{"model": "image embedding model", "train_examples": 155796, "horizontal_flip": true, "norm": "layernorm", "shared_expert": false, "layers": 12, "am_softmax_margin": 0.1, "am_softmax_scale": 16, "muon_scale": "original", "lr": 0.023, "cautious_weight_decay": true, "steps": 24700, "batch_size": 256, "epochs": 40.6, "weight_decay": 0.003}
Rows from block 3 of a small image embedding model, named by matrix and row number. Rows with one number within an expert belong to one neuron, the router's apart. Each number is 200 + 30 x the weight over its row's rms, rounded and kept within 0 to 999. All counts start at 0.
Before each expert's rows are labels from the 100 images, of 14848, where the router gives the expert most weight on average: "strongest on" is what is common among them. Only what is clearly more common there than usual is listed. The data: photos of plants, animals and fungi (iNaturalist).
# router: router (model.blocks.3.mlp.router.weight, 8x256, trained with AdamW), inputs 0-51
# up: expert up (model.blocks.3.mlp.up, 8x512x256), inputs 0-51
# down: expert down (model.blocks.3.mlp.down, 8x256x512, transposed), outputs 0-51

# expert 2
strongest on: phylum Arthropoda; class Insecta
router.2,202,190,162,162,141,251,194,216,148,156,208,246,220,180,161,210,259,199,208,208,200,216,189,200,227,209,181,198,174,250,201,208,168,207,208,205,205,209,185,249,223,145,209,304,182,241,184,167,226,205,173,219
up.0,162,170,218,193,168,151,112,206,208,212,162,198,205,241,175,177,152,121,160,163,173,199,236,218,241,230,155,264,212,201,222,266,134,254,152,213,188,201,213,182,199,224,191,196,170,197,176,155,199,281,242,237
down.0,212,185,172,179,137,247,246,205,164,192,157,171,216,230,188,172,197,247,170,231,197,239,197,218,195,183,221,181,179,131,185,210,224,128,200,203,184,245,199,169,185,250,216,165,257,205,181,179,207,207,212,188
up.1,276,183,197,245,218,213,238,177,197,160,268,161,188,175,165,141,202,237,200,215,191,210,211,184,163,255,209,214,163,231,253,205,156,178,219,177,175,216,218,195,162,184,177,187,173,237,184,199,222,213,163,193
down.1,197,198,200,218,200,218,117,136,218,242,165,195,126,217,230,213,172,217,215,179,242,236,219,202,240,202,207,198,251,179,187,177,217,242,224,169,216,175,181,241,231,133,194,234,198,192,208,162,190,192,181,243
up.2,241,204,196,162,196,307,214,236,167,216,173,210,178,167,158,153,171,193,290,200,172,210,145,198,177,175,174,214,220,194,213,258,201,168,214,152,170,212,200,197,249,255,191,174,234,226,200,174,152,185,228,173
down.2,237,194,202,174,211,187,161,140,185,174,219,216,182,215,211,188,173,233,208,189,227,196,220,234,185,229,250,189,212,200,191,183,231,195,185,189,257,275,242,222,152,198,217,192,218,202,143,190,249,189,212,174
up.3,222,188,175,226,193,205,192,194,136,211,200,203,177,192,188,187,212,185,211,198,211,231,243,221,211,248,193,241,226,207,246,208,217,184,162,141,193,147,198,179,188,178,177,139,203,185,181,190,205,220,187,155
down.3,215,201,201,232,185,192,172,260,177,158,205,198,214,175,239,214,188,185,241,177,155,153,142,226,239,216,157,180,163,231,148,252,171,264,156,250,164,192,267,202,197,167,249,132,164,208,222,197,172,185,159,194
up.4,207,225,163,189,234,240,134,194,196,211,232,208,234,226,219,226,174,174,182,177,208,180,157,186,194,231,200,239,229,197,219,219,190,153,172,238,195,190,256,176,188,184,216,189,147,178,234,188,250,209,172,152
down.4,189,233,201,229,208,237,234,253,188,217,149,190,199,207,219,222,161,190,193,185,246,172,194,234,239,191,192,179,186,184,238,191,228,196,226,201,162,187,165,195,200,179,302,168,163,217,217,184,191,200,218,208

# expert 1
strongest on: class Aves; phylum Chordata; order Accipitriformes; family: Accipitridae
router.1,164,180,198,163,198,191,180,196,227,211,177,159,189,134,242,229,194,163,171,177,198,169,222,187,173,179,213,209,240,180,202,213,259,269,224,234,229,188,216,222,267,190,196,232,243,167,174,162,195,224,199,229
up.0,218,238,194,212,268,177,187,220,212,128,211,188,210,260,180,211,228,212,209,223,151,219,176,194,178,165,211,253,230,186,174,196,174,214,236,157,158,216,203,209,207,179,207,200,210,230,188,114,208,214,238,183
down.0,193,200,219,194,250,219,190,178,205,171,179,194,210,186,126,149,180,191,165,225,188,131,179,247,171,249,221,198,220,212,183,186,182,158,216,245,156,170,188,166,235,178,221,188,220,282,272,229,262,138,146,198
up.1,184,237,231,189,189,168,180,129,193,219,190,251,250,165,193,226,236,213,215,235,145,212,186,240,227,197,241,229,112,249,175,241,221,203,203,157,248,204,197,161,211,121,189,225,210,177,191,224,226,207,208,215
down.1,223,191,172,174,240,226,152,230,205,188,183,195,174,237,170,177,242,258,245,231,138,223,216,264,242,226,155,222,224,206,212,183,208,166,187,175,166,208,207,222,211,152,231,202,191,212,236,199,194,206,158,205
up.2,228,159,206,169,202,211,204,197,224,197,193,225,222,224,194,241,168,192,172,194,178,196,195,221,223,187,166,155,153,146,224,207,212,213,240,181,199,182,265,188,207,227,183,196,170,214,188,243,238,228,221,206
down.2,243,216,199,151,224,165,173,234,221,176,249,134,189,183,219,126,227,185,221,198,197,184,196,182,157,180,220,220,216,158,211,218,164,225,188,192,151,168,187,200,191,163,254,181,164,232,166,245,274,202,171,162
up.3,232,134,177,207,157,189,224,140,158,200,191,191,219,192,241,177,259,178,227,232,215,192,157,230,184,185,224,222,168,235,168,182,145,262,269,193,212,253,179,185,192,203,203,175,160,188,176,216,240,193,128,195
down.3,207,201,154,183,180,190,186,252,211,199,216,201,245,235,217,219,184,214,224,177,162,212,175,132,257,158,201,254,223,188,166,187,215,215,132,186,190,188,187,221,157,198,227,228,273,220,193,221,130,187,243,246
up.4,172,235,190,234,227,210,206,221,123,215,218,187,219,171,136,176,134,235,195,254,222,133,176,195,212,206,218,219,214,181,187,191,168,156,197,188,202,206,269,214,137,186,228,215,181,203,184,181,167,207,189,165
down.4,207,216,181,210,168,256,166,206,212,150,172,239,215,175,190,233,230,229,198,191,185,249,168,240,185,227,210,268,226,143,169,164,265,173,248,182,252,184,250,189,214,239,197,202,199,208,232,172,189,172,177,206

# expert 4
strongest on: class Insecta; phylum Arthropoda
router.4,263,190,213,198,219,207,167,189,227,210,206,178,211,237,167,250,193,233,179,220,175,187,186,194,197,241,173,220,174,215,148,187,178,153,167,208,154,245,148,181,172,207,254,187,228,181,208,255,184,198,223,201
up.0,184,178,217,181,233,236,231,182,183,162,194,177,166,176,146,274,181,181,192,257,242,188,140,150,211,132,265,157,215,201,224,199,236,206,171,167,205,180,114,215,200,224,223,196,234,225,164,274,176,220,169,203
down.0,201,228,225,278,148,190,200,192,212,219,219,207,223,138,183,126,196,181,177,180,182,196,156,222,210,182,184,164,181,202,187,188,210,193,215,205,227,243,210,220,181,179,196,179,192,181,225,157,223,199,188,200
up.1,195,181,176,211,206,261,226,234,239,209,226,198,227,247,205,181,217,176,184,183,207,192,218,196,179,196,222,204,179,257,200,227,212,221,180,186,157,144,208,237,174,212,198,184,141,161,214,237,187,223,205,185
down.1,248,231,176,159,244,248,218,157,197,230,158,198,195,236,158,150,164,165,244,185,227,201,232,190,201,196,197,213,222,150,134,192,188,238,204,259,209,204,247,198,180,211,191,245,202,161,163,204,166,165,225,236
up.2,226,187,243,208,143,251,200,222,160,196,197,193,218,185,201,174,244,170,115,176,230,246,240,215,235,143,211,192,241,165,229,211,173,129,192,221,128,181,189,156,236,243,213,230,223,210,192,217,276,199,175,213
down.2,184,225,241,174,248,200,181,184,211,224,200,162,206,278,202,213,185,164,204,221,220,191,158,174,271,215,212,236,159,180,227,155,196,204,172,170,186,217,236,176,201,235,190,201,149,198,232,199,191,216,231,182
up.3,195,216,182,202,225,158,239,206,221,216,193,141,184,238,208,198,208,215,157,242,229,169,177,178,236,191,154,176,176,222,204,189,181,166,232,211,225,183,273,196,193,205,225,220,178,210,208,221,208,205,254,251
down.3,240,183,162,223,210,215,202,243,223,176,203,168,233,199,205,258,180,240,191,149,182,211,225,224,233,178,232,197,205,214,242,152,192,204,158,195,206,171,158,228,175,172,164,191,195,235,255,140,259,193,138,178
up.4,245,202,208,184,206,245,198,228,222,191,209,229,131,237,179,204,219,189,237,176,205,213,205,182,241,253,179,232,185,196,175,167,215,172,235,151,286,153,218,214,200,216,223,228,214,198,179,198,201,203,221,200
down.4,266,153,257,211,177,230,191,240,170,262,203,180,202,183,171,173,217,203,197,201,221,185,177,225,220,198,288,181,217,175,217,186,192,231,218,213,168,181,212,155,208,155,163,186,195,160,182,199,185,173,197,221

# expert 7
strongest on: phylum Arthropoda
router.7,220,178,155,188,233,234,244,171,221,189,180,216,222,227,280,167,253,193,201,235,166,232,204,183,260,223,208,184,255,193,168,248,192,193,179,222,193,217,184,212,212,194,197,202,234,184,168,175,226,192,133,210
up.0,188,251,178,161,215,168,178,184,208,192,214,132,233,162,163,240,189,113,179,206,204,271,168,241,148,214,206,237,158,187,226,184,207,210,147,200,183,197,150,185,211,156,212,202,207,158,196,173,230,201,221,161
down.0,186,174,214,209,171,175,198,138,252,163,158,255,146,198,169,221,222,193,215,177,194,218,208,205,189,210,220,163,222,217,230,211,210,205,210,252,206,259,208,197,242,157,197,177,190,221,198,219,214,211,188,184
up.1,218,248,207,231,257,210,216,218,220,240,208,139,221,206,176,164,232,170,153,146,226,227,202,237,206,204,193,156,176,246,140,220,167,198,163,157,216,262,173,182,200,235,225,175,214,229,213,196,228,221,226,192
down.1,194,210,218,239,170,208,208,228,247,83,183,259,176,224,246,246,189,183,261,235,218,162,177,176,215,222,149,231,203,185,213,185,229,193,230,169,194,177,210,188,176,130,202,241,185,146,199,195,207,250,202,174
up.2,173,216,189,221,136,204,230,218,203,197,187,229,191,152,201,210,213,198,181,238,194,183,263,229,187,200,235,229,247,218,231,226,186,149,195,208,205,207,182,220,224,226,204,197,171,215,233,193,165,195,213,190
down.2,153,153,252,210,195,238,153,235,249,194,152,216,200,208,200,228,207,198,207,246,212,159,165,186,184,199,161,179,191,224,221,172,181,193,183,234,197,210,125,195,220,205,212,196,241,219,174,186,133,208,194,219
up.3,230,185,204,221,218,276,236,176,153,174,161,209,188,190,207,188,185,127,172,306,170,183,187,249,198,199,212,198,182,216,213,127,156,194,187,162,175,214,214,200,181,185,174,205,258,227,207,203,172,241,185,147
down.3,202,170,206,245,227,174,219,182,231,247,222,172,204,213,191,237,129,257,238,199,201,179,123,181,195,198,176,164,200,146,231,238,209,167,218,128,164,178,176,184,215,193,201,256,232,217,198,224,201,205,215,225
up.4,193,157,188,223,185,207,224,213,198,198,213,176,220,179,186,198,167,162,206,216,215,200,187,234,145,253,230,210,196,274,183,237,213,205,196,212,236,189,223,202,211,166,200,164,216,219,235,242,230,177,167,214
down.4,162,207,173,207,213,234,191,208,166,188,186,228,135,206,193,175,192,192,170,189,209,202,171,200,231,169,200,181,212,227,220,208,225,175,164,193,131,241,190,248,154,196,195,128,167,224,270,192,225,203,224,224

# expert 6
strongest on: phylum Arthropoda
router.6,160,257,267,230,165,220,211,261,179,195,201,217,164,177,162,251,148,206,243,195,218,180,177,190,189,165,183,207,167,193,246,171,207,187,213,204,228,182,240,221,197,194,215,197,160,233,204,237,178,205,230,188
up.0,204,214,180,176,210,157,199,279,177,210,231,226,244,222,233,207,215,212,175,151,209,214,226,166,197,198,227,227,193,202,159,210,213,158,192,186,194,165,168,224,260,207,210,245,262,196,186,209,239,197,169,208
down.0,244,181,191,174,250,198,164,170,265,173,167,219,189,157,180,185,149,130,209,257,245,194,195,223,200,202,203,181,233,220,186,190,201,142,220,224,218,212,263,212,257,246,235,133,192,179,176,188,200,163,188,197
up.1,215,186,211,180,197,232,243,224,216,195,188,203,239,199,192,199,153,205,182,200,236,240,218,200,206,195,191,192,191,206,207,172,168,218,214,208,171,203,175,201,231,140,215,243,251,163,192,206,240,181,133,159
down.1,213,173,238,255,173,200,175,217,200,164,186,228,261,178,279,149,204,215,216,233,207,174,190,257,236,251,230,215,197,187,162,163,185,205,131,191,254,132,113,206,173,173,208,174,209,219,248,196,218,173,227,201
up.2,190,205,139,202,143,219,174,178,196,254,221,152,174,233,216,251,162,187,212,135,240,161,184,179,187,232,182,187,181,185,246,230,202,146,221,187,146,231,195,194,160,123,223,183,227,229,232,175,168,244,211,168
down.2,254,123,215,186,207,190,157,205,201,243,195,220,193,225,156,190,227,158,206,166,187,236,220,196,209,208,216,206,202,158,193,231,197,212,252,194,208,238,182,212,143,195,200,159,226,153,176,168,239,190,202,218
up.3,177,275,232,174,186,138,193,184,259,167,206,220,206,215,200,161,249,144,223,187,174,246,215,223,186,221,175,230,226,151,170,225,200,210,257,242,247,209,224,190,197,217,182,217,229,226,174,221,188,222,192,220
down.3,185,184,260,178,201,200,225,195,171,135,221,250,200,203,225,166,240,145,260,157,254,195,150,170,193,189,229,195,174,194,201,186,181,215,220,138,164,196,173,199,187,228,167,189,210,160,214,195,228,177,239,194
up.4,217,215,251,183,252,257,152,216,215,142,196,155,192,167,161,195,159,179,203,186,208,206,199,212,220,177,105,154,221,205,204,196,198,226,195,199,247,218,214,196,186,196,165,210,223,147,217,222,159,145,185,243
down.4,272,192,224,229,175,200,232,193,178,158,217,227,190,191,257,158,229,181,230,249,184,200,184,243,247,230,186,268,182,144,255,213,164,173,222,207,201,176,201,184,186,178,235,191,235,225,187,181,178,218,169,205