config.yaml
arch: "mlp_mixer"
model: "image embedding model"
dataset: "photos of plants, animals and fungi (iNaturalist)"
train_examples: 155796
image_size: 64
crop_scale_min: 0.7
horizontal_flip: true
targets: ["order"]
num_classes: 67
embedding_dim: 64
norm: "layernorm"
norm_position: "sandwich"
hidden_act: "squared_relu"
mlp_ratio: 4
parallel_block: false
inner_norm: false
moe: "expert_choice"
num_experts: 8
moe_every: 2
expert_mlp_ratio: 2
experts_per_token: 2
shared_expert: false
patch_size: [8, 8]
conv_stem: false
layers: 12
width: 256
am_softmax_margin: 0.1
am_softmax_scale: 16
optimizer: "muon"
muon_scale: "original"
learning_rate: 0.023
momentum: 0.95
nesterov: false
orthogonalizer: "newton_schulz_5"
adamw_lr_other_params: 0.0013
cautious_weight_decay: true
max_steps: 24700
batch_size: 256
epochs: 40.6
lr_schedule: "cosine_restarts"
final_lr_fraction: 0
warmup_steps: 2470
weight_decay: 0.003
adamw_weight_decay_other_params: 0.01
Rows from block 7 of a small image embedding model, named by matrix and row number. Rows with one number within an expert belong to one neuron, the router's apart. Each number is 50 + 10 x the weight over its row's rms, rounded and kept within 0 to 99. All counts start at 0. After the name is the row's rms in percent of the matrix's.
Before each expert's rows are labels from the 100 images, of 14848, where the router gives the expert most weight on average: "strongest on" is what is common among them. Only what is clearly more common there than usual is listed. The data: photos of plants, animals and fungi (iNaturalist).
# router: router (model.blocks.7.mlp.router.weight, 8x256, trained with AdamW), inputs 0-127
# up: expert up (model.blocks.7.mlp.up, 8x512x256), inputs 0-127
# down: expert down (model.blocks.7.mlp.down, 8x256x512, transposed), outputs 0-127

# expert 6
strongest on: phylum Arthropoda; class Insecta; order Lepidoptera
router.6 099:53 54 52 64 52 63 35 28 53 52 32 41 53 69 53 55 46 58 40 60 59 58 50 47 47 62 64 55 48 67 41 47 40 38 34 58 41 51 37 45 16 55 53 29 71 49 52 56 51 43 65 39 53 61 58 53 50 71 48 54 61 56 64 44 47 48 54 42 61 44 42 46 64 39 44 48 56 49 27 40 47 25 50 48 34 65 63 54 49 65 46 50 44 47 59 47 50 73 34 60 56 45 48 18 38 60 35 58 54 61 32 46 46 56 65 47 51 54 38 42 33 46 62 40 48 39 48 48
up.0 107:54 36 43 54 41 44 69 47 45 31 70 41 46 46 66 48 50 38 46 27 52 51 39 32 54 44 41 60 43 72 37 48 39 33 65 60 50 44 39 56 36 48 46 58 48 61 62 54 33 41 64 58 43 61 57 43 50 47 44 58 47 40 60 49 54 30 63 50 68 67 37 60 44 68 47 57 55 54 39 55 22 51 43 26 62 34 53 55 44 53 50 45 54 55 48 52 43 53 50 42 46 62 63 69 41 63 35 54 34 39 56 48 45 66 48 56 37 38 62 47 50 48 46 51 57 57 50 46
down.0 103:72 43 30 44 42 59 51 55 50 38 40 52 45 54 49 44 57 41 50 53 45 56 53 50 57 49 58 48 63 45 49 51 49 50 40 43 44 44 64 47 32 49 44 63 44 47 56 57 53 40 47 38 41 56 41 44 36 40 59 53 55 62 54 62 31 73 47 40 55 66 39 76 48 42 51 54 41 49 71 50 53 49 55 51 38 51 35 59 46 57 58 42 51 37 53 69 45 57 56 28 39 59 48 36 51 63 50 40 44 66 72 47 46 65 38 44 60 56 48 39 31 58 55 71 51 54 53 50

# expert 2
strongest on: phylum Tracheophyta; kingdom Plantae; class Magnoliopsida
router.2 100:60 46 49 43 61 60 50 55 37 64 64 50 61 45 47 57 62 64 56 41 35 66 41 62 51 57 43 49 29 46 52 43 48 50 66 37 38 70 65 51 56 21 59 49 52 67 44 58 44 61 52 32 74 65 50 62 66 40 54 66 50 61 66 59 55 57 52 58 43 48 52 44 50 47 57 53 56 58 32 30 55 53 49 55 54 51 60 55 44 60 44 31 44 65 37 47 39 46 46 58 54 54 44 44 51 30 59 75 51 49 47 34 27 61 43 58 43 50 53 54 37 48 48 75 50 52 62 43
up.0 118:45 53 31 42 27 42 60 44 48 57 49 40 48 43 47 37 39 48 47 54 69 44 50 59 62 58 49 40 33 52 50 40 31 61 50 54 49 54 47 45 29 49 53 60 47 37 60 51 44 56 60 35 49 60 50 47 48 74 54 31 55 52 58 56 64 40 50 47 28 55 57 30 66 65 57 72 47 69 53 52 55 59 53 54 48 41 38 61 40 39 41 51 44 64 63 58 45 44 37 48 45 44 62 57 58 39 37 61 25 45 63 56 61 62 44 42 61 73 56 53 50 51 47 37 35 56 41 53
down.0 117:40 52 49 56 44 62 58 68 56 46 51 52 42 51 54 40 45 48 50 53 51 35 69 50 57 46 55 53 41 53 48 64 45 46 33 60 57 55 44 50 61 42 75 48 50 50 60 58 34 56 55 52 51 48 41 49 59 43 57 58 73 64 39 45 56 46 51 66 61 46 42 65 53 63 56 59 47 50 56 43 40 49 57 51 40 55 49 42 47 58 49 59 43 41 45 55 51 35 52 49 35 45 50 50 45 67 63 46 49 41 53 40 50 58 65 46 60 51 35 51 51 61 61 48 50 38 46 60

# expert 5
strongest on: class Aves; phylum Chordata; order Accipitriformes; family: Accipitridae
router.5 107:46 55 51 45 38 36 59 62 67 54 57 51 45 31 62 50 50 37 37 61 35 36 60 42 48 27 41 55 53 45 53 61 65 54 61 65 63 59 55 51 64 45 50 76 66 44 41 40 62 59 50 62 42 46 53 38 47 46 40 63 37 57 37 41 59 53 37 65 55 47 51 60 71 71 60 47 52 40 65 75 41 59 65 33 55 27 45 55 66 27 62 59 63 42 46 48 44 50 58 39 50 47 71 62 51 64 67 30 48 47 61 70 60 37 51 49 41 48 53 62 58 57 33 41 62 45 62 50
up.0 130:58 40 53 49 60 50 47 35 36 39 43 49 55 34 60 53 43 61 38 45 41 63 47 60 36 47 57 42 55 47 47 66 55 45 64 51 68 47 52 50 40 36 64 49 44 50 49 60 36 54 51 70 58 53 39 52 61 31 30 57 42 57 36 45 49 54 52 38 63 57 30 55 43 40 44 41 64 57 58 47 57 59 42 42 46 50 65 56 35 59 41 33 44 39 45 59 44 39 64 52 54 63 51 61 66 63 57 45 49 61 32 51 58 38 60 58 51 52 55 73 43 56 36 46 42 51 47 52
down.0 119:49 57 59 61 23 44 54 54 57 65 52 33 68 58 62 48 41 54 57 43 63 40 69 63 60 53 50 64 59 55 58 40 45 28 67 49 46 55 50 40 59 53 59 47 47 44 44 58 53 62 52 51 61 59 41 46 51 41 59 37 51 57 38 31 26 39 44 48 44 58 52 46 54 46 56 42 46 37 32 31 49 40 55 62 30 60 39 59 41 69 58 45 42 56 52 75 50 24 55 37 36 46 47 46 49 34 52 61 62 27 39 50 62 69 44 48 66 57 58 48 54 36 45 40 27 45 49 48

# expert 3
strongest on: phylum Arthropoda; class Insecta
router.3 098:40 61 46 51 36 62 42 51 28 43 69 27 52 56 40 59 43 48 41 31 58 53 39 48 40 64 45 53 41 38 49 49 32 43 52 70 49 33 59 40 51 49 42 42 29 39 61 59 54 70 59 45 51 46 42 29 32 53 47 61 40 55 55 56 36 44 65 49 52 50 44 59 72 51 50 38 56 52 70 45 47 51 65 42 58 61 47 41 58 44 33 51 55 38 48 48 58 53 43 56 47 50 65 49 45 65 63 30 45 52 61 70 51 55 50 60 35 47 50 49 54 57 47 50 57 42 43 53
up.0 123:52 59 43 50 54 79 47 60 46 40 36 47 72 54 45 50 57 58 59 48 56 47 46 49 55 34 54 57 40 38 62 53 70 72 52 40 34 39 53 33 61 61 56 43 50 66 56 51 52 57 42 65 26 53 55 32 54 30 40 54 41 54 47 60 59 56 32 38 54 35 44 58 66 57 54 43 50 26 31 54 60 54 47 67 54 53 58 53 54 46 49 69 42 47 57 25 65 61 55 37 46 38 61 69 57 44 38 53 37 54 57 52 46 53 51 66 56 56 54 48 52 43 54 47 39 55 64 55
down.0 126:54 59 17 54 56 50 44 60 44 62 23 49 59 62 44 39 44 38 40 56 57 51 52 60 59 48 30 53 43 56 52 38 38 51 42 42 47 55 46 56 30 61 41 45 60 57 70 28 62 58 56 47 49 50 39 52 57 48 29 37 49 48 62 50 56 53 49 48 46 50 45 51 59 53 55 53 30 45 61 47 64 63 38 51 51 66 66 49 42 50 54 65 43 48 55 55 74 56 51 40 36 48 44 68 51 49 53 60 44 49 48 37 62 67 62 27 62 54 54 43 49 45 51 57 37 81 55 46

# expert 0
strongest on: class Aves; phylum Chordata; order Passeriformes
router.0 107:56 51 56 47 49 41 59 50 42 50 53 54 32 39 64 45 40 34 40 44 53 43 40 37 50 44 56 46 66 61 55 62 66 72 56 52 53 52 60 50 30 52 46 50 44 60 60 45 44 36 48 44 56 49 27 53 52 59 46 31 58 31 30 52 60 53 41 42 45 56 56 45 51 50 38 54 44 43 50 62 65 33 50 54 48 45 43 66 45 39 61 40 36 62 54 49 59 62 64 53 63 60 56 56 46 54 48 51 68 55 65 67 54 47 56 39 69 46 59 21 60 58 35 41 46 51 46 63
up.0 113:53 40 61 42 56 44 49 45 63 50 36 38 39 55 35 38 55 39 58 47 45 72 55 55 56 50 64 65 53 43 36 45 39 64 52 58 42 48 53 61 48 56 49 45 54 71 52 40 52 38 44 57 51 46 38 68 50 24 65 36 44 70 42 52 57 28 47 43 63 50 65 48 51 26 55 54 45 48 64 43 51 45 35 47 54 50 53 38 58 55 55 54 47 63 46 55 53 64 39 48 44 53 31 36 51 71 67 52 59 39 65 62 57 67 24 48 57 57 43 67 40 45 63 43 45 58 51 49
down.0 123:50 51 37 43 58 47 64 48 54 45 63 56 42 72 55 45 36 36 56 63 37 58 67 61 66 60 43 46 52 62 53 59 42 42 58 37 32 60 60 40 61 53 26 46 33 64 49 45 59 47 48 52 54 50 55 48 42 42 30 45 44 52 36 60 44 68 53 44 54 44 49 31 37 59 64 48 45 47 56 61 51 45 63 59 68 76 59 57 37 58 48 57 40 60 52 69 44 40 63 60 38 56 54 38 56 37 48 41 39 46 32 47 65 58 47 38 47 42 44 56 39 38 46 63 63 53 36 46